config.toml
train_examples = 42238
image_size = 32
norm = "batchnorm"
activation = "leaky_relu"
kernel_size = 3
init = "trunc_normal_002"
muon_scale = "spectral"
lr = 0.0088
steps = 8000
epochs = 12.1
final_lr_fraction = 0.1
weight_decay = 0.0
adamw_weight_decay_other_params = 0.05
Rows from block 4 of a small image inpainting model, named by matrix and row number. Rows with one number belong to one channel. Each number is 128 + 24 x the weight over its row's rms, rounded and kept within 0 to 255. All counts start at 0. After the name is the row's rms in percent of the matrix's.
After each channel's rows are labels from the 100 images, of 14976, where the channel reaches its highest value: "colour at peak" is the nearest of a few named colours to the mean colour under the peak. Only what is clearly more common there than usual is listed. The data: capsule endoscopy frames (Kvasir-Capsule). In brackets: how many of the 100, against the usual share in percent.
# convs0: first 3x3 conv (model.blocks.4.convs.0.weight, 96x96x3x3, each kernel summed), inputs 0-47
# convs1: second 3x3 conv (model.blocks.4.convs.1.weight, 96x96x3x3, transposed, each kernel summed), outputs 0-47

convs0.52 102 [ 83 111 140  88 129 122  90 144 153 139 120 103  99 142 142  73 152 120 139 152 127  75 138 131 127 107 130 154 138  99 119 166 133 129 109 107 148 111 155 108 162 129  98  98 113 161 122 142]
convs1.52 092 [120 164  93 130 104 134 143 129 128 151 144  95 160 151 119 145 111  93 148 135 162 183 112  99 142 155 133 144  90 112 131 103 200 123 114 126 117  92 124 117 135  89 117 118 122 142 121 109]
colour at peak: yellow (32 vs 0.3)

convs0.61 101 [134 142  91 138 157 125 143 147 128 147 115 114 138 114 123  89 128  91 129 107 131  97  90 106 112 113 166 112 122 139 127 126 139 119 156 120 124  84 134 148  92 120 121 101 164 207 118 166]
convs1.61 089 [121 103 147 121 118 118 118  96 115 130 156 126 114 156 135 116 118 177 133 171 120 142 130 141 131 152  68  99 138 122 103 112  99 143 116  98 142 145 132 102 142 143 133 114  95  97 150  56]
colour at peak: white (48 vs 0); pink (47 vs 0.4)

convs0.41 092 [126  92 120 124 110 120 121 138 116 117 154  86 106 120 118 107 102 134 147 163 153 125  95 125  69 130 104  99 104 114 104 112 111 145  92 122 174 102 110 123 142 163  99 124 134  79 142 113]
convs1.41 099 [132 135 105 140 167  93 110 158 100 146  83 128 152 125 142 131 141 138 112 111 165 128 113 105  94 127 126 142 130 138 138 143 112  99 143  89  80 105 144 127  89  58 127 131 113 141 172 133]
colour at peak: yellow (27 vs 0.3)

convs0.12 106 [144  95 121  89 127 140 135 154 159  88 177 138 140 129 123 112 154  44 115 124  85 133  90 140 130  95  96 116 122 147 118 135 134 112  94 110 117 128 113 104 186  95 123 135 137 143 130 134]
convs1.12 086 [102 140 104 145 123 103 146 121  99 148 103 123 106 146 157 150 139 192 179 137 121 109 155 131 142 148 113 145 138 118 115 142 150 155 158 151 116 137 159 143  88 124 123 138  78 133 121  95]
colour at peak: grey (48 vs 11.6)

convs0.75 108 [139 108 170 104 113  87 103  99 119  93 157 148 164 157 110 158 124 121 129 133 151 132 122 113  51 105 120 152 108 101 102 136 138 157 108 144 135 125 148 139 153 116 127 104 113 107 164 100]
convs1.75 108 [158 119  94 142 152 137 165 178 144 159 122 135 138 111 100 100 118 123 104 129 154 127 128 111 149 113 123 161 133 159 161 141  88  90 157 114 127 149 127 125 166 102 134 128 114 155 144 124]
colour at peak: grey (30 vs 11.6); pink (25 vs 0.4)

convs0.87 093 [128 110 149 134 115 161 143 142 103 113 167 137 145 119 177 164 131 103 123 100 142 129 100 123 136 101 158  98  83 121 125 138 118 115 107 112 120 137 133 118 139 152 138 120 117 127 127  68]
convs1.87 094 [101  85 127 105 158 131 110 182 116 120 149 140 100 136 149 113 128 152 104 122 138 168  95 110  99 129 124 132 166 122 135 124 149 111 149 182 141 150 103 157 126 131  91 130 121 131 126 117]
colour at peak: black (32 vs 1)

convs0.32 093 [100 112 145 132 145 114  90 141 172 105 118 140 122 134 124 110 138  84 111 133  91 126 126 147 120 153 171 168 142 180 117 142 113 116 133 152 155 105 117 123 103 106 135 113 117  97  89 129]
convs1.32 098 [138 159 151 153 164 135 158 139 133 151 122 151 146 117 110 115 120 147 119 177 159 153 114 132  95 130  93 123 121 118 152 153 105 114 143 137 133 122 122 139  65 121  93 143 131 140 177 161]
colour at peak: grey (32 vs 11.6)

convs0.16 092 [156 100 175 112 121 112 120  80 120  66 169 157 106 154 128 158 123  90 159  93 120 127 123 150 130 140 134 121 132 111 125 126 122 146 100 206 113 150 135 164 134 153 122 122 138 116 128 136]
convs1.16 093 [156 149 139 147 125 138 157 160 137 145 107 158 136 109  89 109 126 169  94 137 148 130 124 153 133  99 148 133 140 145 175 136 131 111 116 140 114 145 100 133 105 120 128  82 124 126 168 118]
colour at peak: black (71 vs 1)

convs0.56 100 [155  96 152 104 124 146 145 141  98 100 114  89 107 141 112 107 103 110 110 121 145 123 144 124 143 147 105 151 119 138 126 105 145 150  70 146 140 131  78 181 148 131 155 135 125 145 127 102]
convs1.56 074 [153 139 102 130 113  65 119 125 155 147 116 183 162 156 150 147 137 137 176 140  91 117 149  97 157  96 117 147 145 110 121 141 112 138 147 168 152 138 147  84  92 147 122 123 108  88 101 100]
colour at peak: black (97 vs 1)

convs0.31 102 [120 121 156 108 132  99 132 110 130 108 148 118 109 161 111 105 147 118 109 107 102 152 141 141  97 171 142 145 152  92 124 121 151 118  76  84 154 125  97 127 158 117 116 139 153  99 120  98]
convs1.31 094 [174 160  85 154  83 125 103 149  86 143  95  99 126 150 146 132 146 128 124 127  96  81 119 142 110 113 110 132 112 170 142 159 105 126 139 172  65 140 122  92 120 156 133 108  94 134 141 116]
colour at peak: white (40 vs 0); black (36 vs 1)

convs0.74 101 [100 147 128 131 128 194 160 123 125 137 162 107 118  92 141  87 172 122  95 138 120 116 101  97 124 126 115 164 109 119 133 129 141 129 112 139 161 107 136 115  87 188 140 136 117 155 150 116]
convs1.74 100 [ 96 100  97 124 121 111 133 132 108 158  95 111 149 145 129 140 103  95 131 131 122 131 171 125  70 127 149 132 130 132 123 136 115 117 108 103 106 110 103 125 146  82 105  98 103 100  85 114]
colour at peak: grey (36 vs 11.6)

convs0.86 090 [135 163 137 128 100 155 165 135 103 135 121 116 108 136 137 119 110 133 114 135 114 144 112  71 145 198 128 111 162  85 125 144 130 111  88 118 174 154 141  78 100 132  86 117 147  74 124 170]
convs1.86 105 [128 121 128 122 146 116 100 152 127  99  79 120 105  77 152 134 110 139  96 129 136 106 123 149 127  63 117  95 118 153 135 117 133 141 152 128 117 132  78 134 157 131 162 115 132 148 134 119]
colour at peak: grey (36 vs 11.6)

convs0.3 092 [123 156  97 145 148 144 103 109  96 153 138 170 115 162 130 127  71 166 139 125 108  98 131 155 141  92  99  76 119 141 131 153 137 133 138 158 131 140 100 107 149 130 129 130 122  54 127 107]
convs1.3 107 [107  96 153 125 116 100 122 117 150 122 112 112 160 116 124 138 134  71 131 108 116 121  92  91 126 126 120 132  78 134 124 107 118  66  99 117 139 157 141 119 148 145 145 106 122 157  75 110]
colour at peak: grey (32 vs 11.6)

convs0.59 090 [125 127 133 140  92  89 119 130 141 141 168 137 164 131 135 167 140 150 122 119 126 138 173 140 141 127 118 141 123 161 102 123 134 110  96 116  97 149 153 167 157 171 120 164 155 118 154 151]
convs1.59 076 [165 147 136 153 155 141 173 117 104 115 113 138  92 129  97  90 140 139 124  95 134 125 129 157 107 106 102 126 140 109 193 174 145 140 113 133 150 125 127  82  85 108 157 122 127 117 111  84]
colour at peak: pink (42 vs 0.4)

convs0.28 103 [109 142  91  97 132  98 175  97  84 117  99 155 166 112 190 127 115 138 146 109 135 119 113 148 131 138 135  88 146 101 109 140 132  97 165 105 127 123 151 123 104 121 149 135 134 154 128 113]
convs1.28 116 [164 107 140 167  88 126 109 153 141 131 122 127  72 132 117  91 118 115 128 122 124 118 146 120 153 126 110 127  93 137 150 154 146 155  89 156 121 142  89 123 174 177 151 124 102 130 123 134]
colour at peak: grey (33 vs 11.6)

convs0.81 083 [ 97 116 123 113 165 141  88 124 122 129 115 139 124 177  98 123 117 179 119 107  95 105 161 128 181 110  76 112 149 105 132 163 147 126  87 153  98 122 125 149 134 115 107 105 144 115 165 107]
convs1.81 099 [177 156 130 164 108  86 175 148 133 108 158 111 151 112 104 111 137  65 154 114 112 174 124 110 124 147 136 130 104 178 162 121 143 128 127 127 151 131 139 107 138 198 134 132 122 136  85 127]
colour at peak: black (54 vs 1)

convs0.47 103 [117 110 140 125 110 117 159 138 123 131  93  83 107 154 116 104 102 107 127 117 100  89  65 125 122  92 108 133  85 124 125 130 124 151 133 138 101 174 108 137 119  94  82  94 114 113 113 136]
convs1.47 090 [119 123 156 112 176 109  83 173  92 129 118 149 110  86 188 140 133 175  85 134 156 104 127 124 121 142 100 135 165 125 140 124 104 155 127 154 157 127 126 164 106 147 115 122  97 106 159 150]
colour at peak: black (33 vs 1)

convs0.66 132 [183 147 219 134 139 126 125 157 149 147 156 127 150 146 128 132 127 133 138 112 135 136 129 157 105 149 137 110 118 129 123 126 126 146 117 136 121 207 133 167 136 143 147 116 159 104 145  94]
convs1.66 116 [182 137 105 175 102 131 139 151 109 134 125  98 102 102 123 104 132 124 104  94 131 143 115 111 115 132 156 100 131 149 235 103 129 121 107 191 100 144 113 112 115 133 127  88 144 135 123 156]
colour at peak: black (99 vs 1)

convs0.62 091 [125 131 154 100 101 128 114 126 115 138 111 106  94 103 172  70  92  74 157 133 150 150 113 161  76 151 139 124 102 109 142 137 113 135  94 118 149 134 115 129 171 161 144 109 120 122 131  90]
convs1.62 089 [123 132 107 178 119 162 119 187 120 105 147 130 112 173 197 153 135 177 148 101 122 118 142  76 128 128 130  94 123 155 116 129 137 152 171 156 144 118 154 145 142 130  98 118 107 143 108 140]
colour at peak: black (51 vs 1)

convs0.11 105 [148 115 150 128  90 149 107 101  90 104 112 114 117  87 104 131 145 100 109 120 158 132 169 117 116 129 127 121 139 127 120  97 149 120 134 109 112  82 114  91 132 125 113 132  76 164 106 120]
convs1.11 098 [166 140 149 129 156 135 113 133 132 157 125 131 124 151 116 141 142 171 110 143 134 111 125 118  99 140 125 125 144 153 116 163 127 132 143 186 106 146 133 138 109  96 139 115 150 108 169 140]
colour at peak: grey (44 vs 11.6)

convs0.46 101 [115 182 131 126 153 135 132 124 142 180  98 116 124 115  98 115 175 118 119 144 113 117 118 124 115 138 124 117 127 153 124 102 167 140 100 169 175 150 124 157 161 130 146  82 109 108 110 129]
convs1.46 078 [136  82 130  95  70 103 112 106 102 126 161 118 133 136 150 129 111 110 122 121 113 122  95 142 143 126 123 116 126  74 113 122 128 120 129  53  95  91 135  97 109 120 139 157 114 126 147 131]
colour at peak: black (98 vs 1)

convs0.63 115 [128 124 123 132 117 103 108 155  95 133 124 126  97 141  83 123 157 153 130 117 159 184 121 107 168 149 119 125 110 111 158 105 104 111 103  68 118 133 133 142 111 159 128 136 105 103 103 111]
convs1.63 103 [172 134 148  99 121 132 125 136 121 108 133 120 130  98 125 121 116 109 105 118 147  87 154 146 148 105 126 136 113 149 108 149  98  98 142 118 162 141 102 102 137 118 128  94 105 127 116 159]
colour at peak: grey (46 vs 11.6)

convs0.18 088 [146 127 105  99  52 153 109  90 113 107 120 128  73 130 109 119 116 137 143  87 141 117 118 140 116 116  96 113 126 110 136 115 171 159 118 157 143 149 117 139 144 144 121 116 118 173 119 157]
convs1.18 081 [161 122 101 145 160 131 128 141 131 189 102 125 171 162 105 130 100  88 125 132  96 102 143 105 144 176  83 122  98 120 132 124 103 112 105 133 149  88 125 120 148 112 123 131 102 144 148 109]
colour at peak: grey (28 vs 11.6)

convs0.68 092 [113 140 168 109 117 147 151  79 121 114 109 155 133 120 131 123 133  94 166  94 134 112 117 130 108  83 126 118 106 121 138 158 123 118 132 175 166 169 116 161 161 147 114 127 153 154 134 126]
convs1.68 089 [129 131 159 115 126 178 107 141 131 164 138 156 171 165 132  74 110 130  93 149 118 138 112 150 111 169 174 135 120 105 119  93 114 119 147  82  95  84 159 107  91 133 115 145 163 130 127 142]
colour at peak: black (28 vs 1)

convs0.19 095 [141 145 118  91 120 107 155 150 129 128 133 125 142 112 121  97 127 135 127 147 106 114 133 150  78 132 171 139 109 115 115 144 150 163 145 131  95 145 117 103 147 102 141 121 122 136  94 139]
convs1.19 091 [137 117 149 156 145 150 151  87 136 111  98 124  95 106 125 112  94 115 135 126 155 143 142 103 161 104  85 124 142 133  99 109  96 102 115  95 166 128 115 104 118 142 122 138 115 126  93 134]
colour at peak: grey (46 vs 11.6)

convs0.48 113 [180 190  70 144 102 111 108 130 135 147 111 144 128  95  97 116 131 151 126 116 129 138 129 146 124 150 124 109 130 121  89 172 134 115 171 165 119 107 129 107 165  93 147 175 109 109 102 145]
convs1.48 104 [ 97  79 136 106 115 103 137  88 125  97 130 106 112 113 133 133 113 124 151 128  69 123 156  98 108  95 105 146 127 115 163  97 129 136 129  87 136 112 114 121 102 137 115  91 125 120 145 126]
colour at peak: white (62 vs 0); pink (36 vs 0.4)

convs0.67 102 [ 67 145 134  98 132 113 111  97 152 135 179 101 121 122 133 173 132 152 112 115 113 102 135 110 165 101 126 134 167 140 122 125 137 141 123  94 167 108 153 115  95 118 125 107 117 101 134 137]
convs1.67 112 [122 106 126 128 146  91 108 114 142 144  94 109 162  96 131  88 141 104 116 152 107 154 148 169  57 132  93 149 109 132 134 139 118 109 128 126 100 170 144 141 112 131  69 133  97 150 132  93]
colour at peak: yellow (27 vs 0.3)

convs0.85 100 [139 190 121 125 119 130 100 104  99  83 126 113 116 145  87 110 149 161 101 145 111 116 130 123 150 170 129 149 155 117  97 113 136  84 117 133  96 129 118 122 130 102 105  57 129 114 147 124]
convs1.85 096 [111 150 129 143 147 115 139 120 145 104 103 148 166 174 203 112 116 111 139 131 150  79 130 122 125  93 150  73 131 126 128 137 140 184  96 125 164  97  97 129 134 146 130 135 146 111 107 144]
colour at peak: black (76 vs 1)

convs0.53 109 [ 93 159 141 102 146  77 139 112 128 124 133 143 132 114 185 122 125 156 108 128 131 121 149 175 128 158 167 148 135 124 157 145 174 137 140 194  80 131 132 138  93 108 156 138 135 177 164 142]
convs1.53 094 [141 137 115 130 101 123 101 130 163 148 126 108 124 125  87 103 137  96 182 139 117 107 131 133 156 111 105 118 124  74  98  83 117 151 143  70 106 104  94 142 180 135 115 119 133 120  81 119]
colour at peak: white (47 vs 0); pink (38 vs 0.4)

convs0.89 093 [115 183 120 104 139 136 136  76 151 122 111 119 164 163  89 140 115 140 117 136 147 110 136 132  78 115  81 134 118 116 129 115 141 106  94  99 104 127 137 149 127 137 108 126 119  98 127 111]
convs1.89 099 [121  67 110 121  97 129 161 159  83 121 102 192 107 118 188 126 159 129 127 117 130  99 138  76 144 137 162  84 123 160 110 115 150 135 148 140 135 141 124 130 111  99 127 147 124 131 108 146]
colour at peak: black (76 vs 1)

convs0.2 109 [ 75 105 121 119 144 147 127 123 149 122 154 130 115 121 141 167 127 127 142 116  76 126  90 133 121 126 142 115  94 176 116 145 116 169 136 154 125 100 155 112 117 100  75 176 124 163 108 153]
convs1.2 102 [137 131 146 121 117  93 105 124 102 135 112 124 117 123 110 101 151 128 110 138 159 154 134 126 139  89 144  97 140  77 169  98 147  91 107 155 114 161 100 141 102 171 152  48 108 112 149  99]
colour at peak: black (85 vs 1)

convs0.0 109 [116 132 153 111 151  91 134 136 104 100 123 147 121 117 114 132 134 160 140 141 150  80 109 123 117  89 122 107 122 165  63 124 136 117 106  90  88 132  96  93  91 107 124 107 123 108  98 102]
convs1.0 126 [149 120 113 121 118 138 116 132 119 171 160 111 160 146 147 126 133  94 125 110  90 172 107 139 109 158 137 152 105 129 164 129 137 134 147 159 125  93 143 117  94 162 101 121 155 131 132 152]
colour at peak: orange (43 vs 16.2); yellow (25 vs 0.3)

convs0.33 119 [ 82 114 118 101  82  88  95 113 141 127 104 145 105  98 115 132 141 124 155 118 153 119 136 148 100 126 110 118 130 108  83 134 143 111 107 154  74 125 146 146 141 139 117 138 149 100 144 157]
convs1.33 113 [125 134 143 166 184 145 169  91 128  79 144  87 128 118 101 114 133 139  83 132  91  97 134 133 145 145 110 122 137 115 151 141 110 158 152 119 128 157 125 106 115 107 131 101 146 115 125  89]
colour at peak: grey (29 vs 11.6)

convs0.4 098 [135 114 152 117 115 132 151 144 130 134 120 132 128 170 109 140 133 141 128 123 102 131 122 165 129 113 119 118 138 110 143 153 124 176 100 135 109 135 152 139 144 181 173  88 195 182 130 142]
convs1.4 083 [ 95 146 150 130 166 135 156 110 104 106 124 125 173 138 128 124 107 115 142 149 134 157 124 100 104 106 159 108 122 112 145 125 180 117  92 172 119 126 127 114 140  92 120 116 137 105 107  58]
colour at peak: black (100 vs 1)

convs0.82 098 [105 160 148 128  93 118 130 111 124 126 137 137 101 133 119 124 132  94 103 135  98  89 140 158  92 141 134 129 152 138 166 122 168 135 142 120  95 146 156 145 112 125 109 115 130 144 117 115]
convs1.82 104 [105 119  90  99 134 116 119 152 149 146 136 118 162 129 137 133 121 114 130  82 125 185 133 121 125 124 146  89 102 103  86 126 167 136 135 113 129  90  78 133 144  88 115 117 124 154 110 117]
colour at peak: yellow (31 vs 0.3)

convs0.78 114 [116 110 111 108 143  72  97 103 109 135 125 150 120 137  96 137  90 139 117 141 156  89 168 137  95 101 130  84 175 117 132 112  94 122 140 113  75 120 125 145 106 124 167 117 161 107 142 114]
convs1.78 118 [129 107 151 159 138 119 129  98  89 119 164  97 156 124 142 167 151 106 102 125  91 152 160 115 132 121 113 146  85 118 115 139 144  91  86 119 114 154 177 123 115  92 123 129 124 117 133  96]
colour at peak: grey (40 vs 11.6)

convs0.95 083 [130 118 116 177  60 127 140 154  79 130 165 146  86 136 147 132 174 167 150 116 114 150 102  95 110  83 150 120 115  94 119 104 107 152 155 126 129 138 112 116 122 127 131  79 112 165 145 105]
convs1.95 095 [138 124  66 140 143 125 101 167 135 144 102 102 114 103 128 151  88 109 100 163 146  96 119 185 106 154  92 188 121 144 117 123 148  74 130 133 142 137 132 141 134 122 145 146 107 160 137 145]
colour at peak: pink (52 vs 0.4)

convs0.9 094 [160 120 150 131 165 115 133 141 130 129 163 132  91 137 157 122 145 123 161 164 121 141 115 133 128 158 123  72 106 145 115 122 136 125 128 121 122 167 129 104 146 107 160 103 124 194  94 132]
convs1.9 084 [117 159 129 154  89 136 121 101 117 131 123 153 177 173 107 159 130 137 168 149 141 117 118 138 106 135 119 128 123 110 125 145 133 127  97 114 160 168 128 115 164 146  98 126 142 118 129  80]
colour at peak: grey (43 vs 11.6)

convs0.70 092 [134 138 128 167 135 132  95 127 128 147 161 101 133  95 162 102 104 135 143 102 122 155 152 159 110 113 133 133  60 104 151 118 117 103 115 120 161 129 118 159 128 118 104 125 142 126 137 117]
convs1.70 123 [106 153  83 113 128 127 109 159 124 133 134 172 133 124 161 113 118 100  75 132 172 143 125 118 103 129 161 145 136 136 104 169 139  89 137 129 110 124 121 124 142 114 112 120 108 202 135  97]
colour at peak: yellow (45 vs 0.3)

convs0.25 117 [148 134 164 111 130 124 124 164 104 162 159 127 139 162 128 114 112 150 127 122 116 126 125 121 107 127 145 116 115 129 157 134 178 141  95 157 119 183 140 163 166 161 144 117 169 120 128  85]
convs1.25 100 [165 103  84 143 122 126 139 139 106 148  94 113 145 124 123 143 103  74 115 143 113 108 137 140 140 136 137  77 110 113 204 143 127 167  94 181 144 169 123 116  99 125  97  95 117 135 124 131]
colour at peak: black (100 vs 1)

convs0.60 094 [110 120 127 115 101  98 167 154 133 139 100 109 121 116 106  67 147  94 107  95 120 129 136 117 166 174 121 103  77 139 158 134 113 143  91 134 147 121  96 136 192 135 135 143 149  98 123 116]
convs1.60 083 [153 113 122 131 120  82 118 148 157 106 116 141 107 123 120 144 126 157 110 125  66 128 136 128 163 128 143 109 167 133 154 139 126 162 154 158 146 147 106 103 149 125 120 147 129 117 110 109]
colour at peak: grey (28 vs 11.6)