A small image inpainting model, trained from scratch.
Model: 3.01M parameters, 32-pixel images, arch edsr, norm batchnorm, activation leaky_relu, widths [96].
Training: muon at rate 0.0088, 8000 steps, batches of 64.
Data: trained on capsule endoscopy frames (Kvasir-Capsule), 42238 training examples, 12.1 epochs.
Rows from block 2 of a small image inpainting model, named by matrix and row number. Rows with one number belong to one channel. Each number is 200 + 30 x the weight over its row's rms, rounded and kept within 0 to 999. All counts start at 0.
After each channel's rows are labels from the 100 images, of 14976, where the channel reaches its highest value: "colour at peak" is the nearest of a few named colours to the mean colour under the peak. Only what is clearly more common there than usual is listed. The data: capsule endoscopy frames (Kvasir-Capsule). In brackets: how many of the 100.
# convs0: first 3x3 conv (model.blocks.2.convs.0.weight, 96x96x3x3, each kernel summed), inputs 48-95
# convs1: second 3x3 conv (model.blocks.2.convs.1.weight, 96x96x3x3, transposed, each kernel summed), outputs 48-95

convs0.80,181,145,160,257,188,200,254,198,248,249,205,203,239,192,159,229,200,172,244,226,218,185,186,247,167,243,127,205,161,193,233,175,190,177,218,174,188,154,213,189,212,195,176,187,248,176,217,203
convs1.80,223,249,213,198,179,242,164,238,204,202,182,238,163,234,196,219,208,186,189,244,226,196,185,178,241,140,197,221,197,213,211,223,234,216,203,279,228,246,185,230,214,183,182,205,212,209,164,210
colour at peak: black (45)

convs0.9,195,207,231,239,194,144,178,180,247,281,227,180,203,198,207,164,225,163,217,221,196,164,262,184,169,207,159,217,188,198,224,217,231,180,175,254,213,176,189,188,192,203,102,236,215,182,223,200
convs1.9,180,230,184,191,214,182,266,179,234,161,174,190,202,175,254,197,198,158,160,179,147,190,119,180,186,208,189,187,213,199,180,203,232,173,178,142,168,257,209,141,211,186,177,225,233,193,203,213
colour at peak: black (40)

convs0.90,184,185,211,185,198,176,239,202,206,168,227,142,215,151,235,188,195,206,191,205,145,228,211,169,203,231,202,197,266,185,204,165,229,218,191,154,196,194,208,174,211,170,184,210,235,177,164,211
convs1.90,154,165,165,207,210,202,173,168,184,159,166,300,223,227,245,198,221,219,186,199,230,161,185,223,197,192,179,242,224,249,212,204,169,182,161,232,172,167,196,216,185,225,233,197,201,140,185,156
colour at peak: pink (54)

convs0.73,224,193,174,174,141,191,177,211,184,190,163,214,172,203,208,226,189,179,210,204,216,189,209,184,236,194,150,189,185,196,203,141,194,189,145,150,206,158,214,176,208,220,224,184,254,168,188,152
convs1.73,232,145,226,168,288,167,247,163,231,233,215,197,213,204,187,188,205,187,176,230,234,220,176,203,198,206,161,190,249,109,232,268,172,228,237,229,209,173,204,207,198,206,239,214,165,245,218,256
colour at peak: pink (28)

convs0.2,196,177,228,188,175,189,177,128,205,202,232,238,200,255,227,226,217,218,244,196,219,224,234,197,195,246,199,161,192,209,179,226,216,183,210,261,234,194,210,222,184,263,131,232,174,214,236,177
convs1.2,207,185,123,207,214,173,231,195,224,200,163,182,219,139,210,218,241,117,181,220,187,247,201,178,183,212,192,189,222,147,152,202,207,181,262,222,234,213,196,166,180,217,181,170,140,212,252,236
colour at peak: pink (28)

convs0.16,232,208,176,194,217,204,273,201,224,176,174,153,214,251,264,219,159,187,239,202,211,204,235,241,229,265,208,211,196,178,221,206,131,159,187,197,217,168,224,184,230,185,182,159,249,280,144,191
convs1.16,195,181,174,224,221,187,143,214,179,185,256,197,139,125,180,213,166,213,180,194,170,199,182,165,170,161,207,225,184,219,218,129,224,204,231,202,234,199,178,175,261,210,177,220,169,158,207,186
colour at peak: pink (57); grey (28)

convs0.65,125,178,226,204,211,189,209,216,174,168,211,213,230,128,180,195,211,174,132,249,202,174,184,165,206,185,234,192,222,185,197,218,158,214,202,210,187,159,169,106,160,255,137,167,194,257,214,186
convs1.65,247,220,165,200,124,230,179,167,213,217,202,164,210,252,251,186,192,185,221,202,218,202,242,167,192,185,199,231,184,195,199,268,258,191,183,150,252,200,261,245,196,159,225,219,212,172,212,203
colour at peak: yellow (27)

convs0.20,176,227,195,196,163,252,207,213,165,204,174,238,194,227,120,189,195,259,282,184,179,222,182,225,166,121,193,194,196,174,204,179,164,211,201,194,189,240,179,232,213,201,208,160,245,221,197,205
convs1.20,224,146,207,205,269,168,174,176,261,185,209,173,161,200,222,172,158,149,125,172,169,205,206,184,217,181,208,167,146,204,186,208,162,180,168,245,218,213,209,181,148,218,111,209,207,175,192,200
colour at peak: grey (43); pink (29)

convs0.32,181,207,165,271,163,243,237,208,233,198,185,204,186,224,237,193,213,179,221,164,202,198,186,202,191,170,192,174,194,173,227,186,250,230,248,173,151,197,278,183,203,140,194,159,162,197,179,191
convs1.32,191,195,215,189,190,183,199,168,226,217,248,221,202,169,183,195,192,238,241,184,179,245,216,205,208,248,192,232,150,158,226,213,181,195,174,225,203,184,106,269,186,234,203,253,234,219,190,217
colour at peak: pink (48); white (32)

convs0.53,187,241,265,157,235,197,141,184,229,246,209,184,245,170,197,196,210,120,186,179,155,179,178,179,231,195,151,182,242,223,219,225,190,175,179,183,215,130,209,222,182,228,228,227,167,160,186,186
convs1.53,235,246,151,229,186,195,228,171,263,226,202,237,167,225,190,212,224,245,210,199,205,187,200,168,186,223,204,265,239,260,184,179,156,239,211,192,219,185,222,156,233,195,169,179,201,217,206,224
colour at peak: pink (37); grey (34)

convs0.42,191,262,172,178,194,168,157,225,187,198,218,149,172,177,197,140,233,152,204,156,180,232,193,227,224,157,193,211,182,180,211,244,216,217,181,181,196,181,163,161,181,176,192,206,160,162,256,159
convs1.42,194,186,206,196,142,179,235,192,237,240,226,208,154,176,213,198,248,169,202,247,191,194,212,199,118,210,159,202,182,146,223,244,179,180,224,206,227,168,204,216,215,274,171,224,217,186,208,267
colour at peak: yellow (32)

convs0.39,211,205,175,103,233,157,158,203,203,236,177,219,195,195,222,215,184,231,168,153,213,219,215,203,173,169,138,212,187,191,205,239,125,258,192,196,212,218,206,161,208,202,215,190,169,235,219,183
convs1.39,241,200,219,193,139,251,230,163,186,213,191,188,177,199,183,242,208,149,259,194,200,188,165,189,182,179,188,203,239,188,230,170,203,185,150,140,172,252,175,208,233,167,201,212,237,200,208,179
colour at peak: grey (34)

convs0.8,190,199,242,164,198,196,252,197,156,184,210,181,218,222,170,255,201,222,180,191,156,195,181,184,165,157,161,275,141,201,212,187,157,182,240,199,214,255,187,147,193,249,202,147,192,204,218,199
convs1.8,232,225,187,200,217,229,192,191,226,234,166,207,219,190,242,162,188,182,263,220,232,181,227,186,215,233,209,142,198,215,201,232,176,214,192,248,178,172,184,273,223,200,185,211,214,169,170,185
colour at peak: grey (59)

convs0.30,146,172,200,191,198,162,236,209,189,200,219,148,194,197,207,194,226,174,229,208,174,236,214,156,187,136,133,176,202,211,207,210,154,153,163,200,208,205,155,220,179,226,167,215,259,152,212,197
convs1.30,205,151,160,197,145,206,167,208,222,179,169,191,149,159,237,188,174,171,150,187,221,190,224,185,248,193,262,198,211,206,227,228,231,226,212,238,206,207,252,157,210,247,278,183,178,232,258,191
colour at peak: pink (32)

convs0.38,249,190,194,222,231,213,204,203,232,160,237,275,217,153,101,190,201,204,183,213,158,166,175,146,179,235,245,199,161,237,172,241,160,217,268,216,200,178,184,238,209,197,230,235,168,231,206,186
convs1.38,179,183,152,147,242,196,196,143,204,236,165,153,236,184,190,185,223,184,174,217,241,230,238,190,219,265,195,177,205,194,197,198,229,189,149,242,202,218,218,171,207,234,204,181,187,162,207,176
colour at peak: pink (56); white (36)

convs0.93,185,208,268,226,198,181,273,166,140,165,208,193,196,178,181,209,222,239,201,166,207,204,256,205,190,204,192,236,192,230,195,218,232,192,244,134,194,225,230,234,212,200,199,131,285,214,232,203
convs1.93,167,176,177,183,196,172,170,186,215,231,248,273,160,206,180,183,213,218,243,225,187,184,211,195,197,225,230,215,200,192,184,231,138,145,159,291,235,145,205,197,201,234,213,231,189,165,188,191
colour at peak: pink (39)

convs0.85,199,215,185,212,221,168,171,220,226,198,167,171,215,222,207,194,213,196,190,243,174,199,164,216,158,206,159,165,263,204,262,160,222,174,190,158,184,194,224,140,195,188,228,205,265,209,221,235
convs1.85,228,112,213,191,179,161,253,161,217,189,237,220,170,144,251,201,200,147,188,193,228,211,219,215,216,222,199,239,158,172,157,177,223,192,211,197,208,188,182,264,172,232,154,207,193,210,216,172
colour at peak: black (42)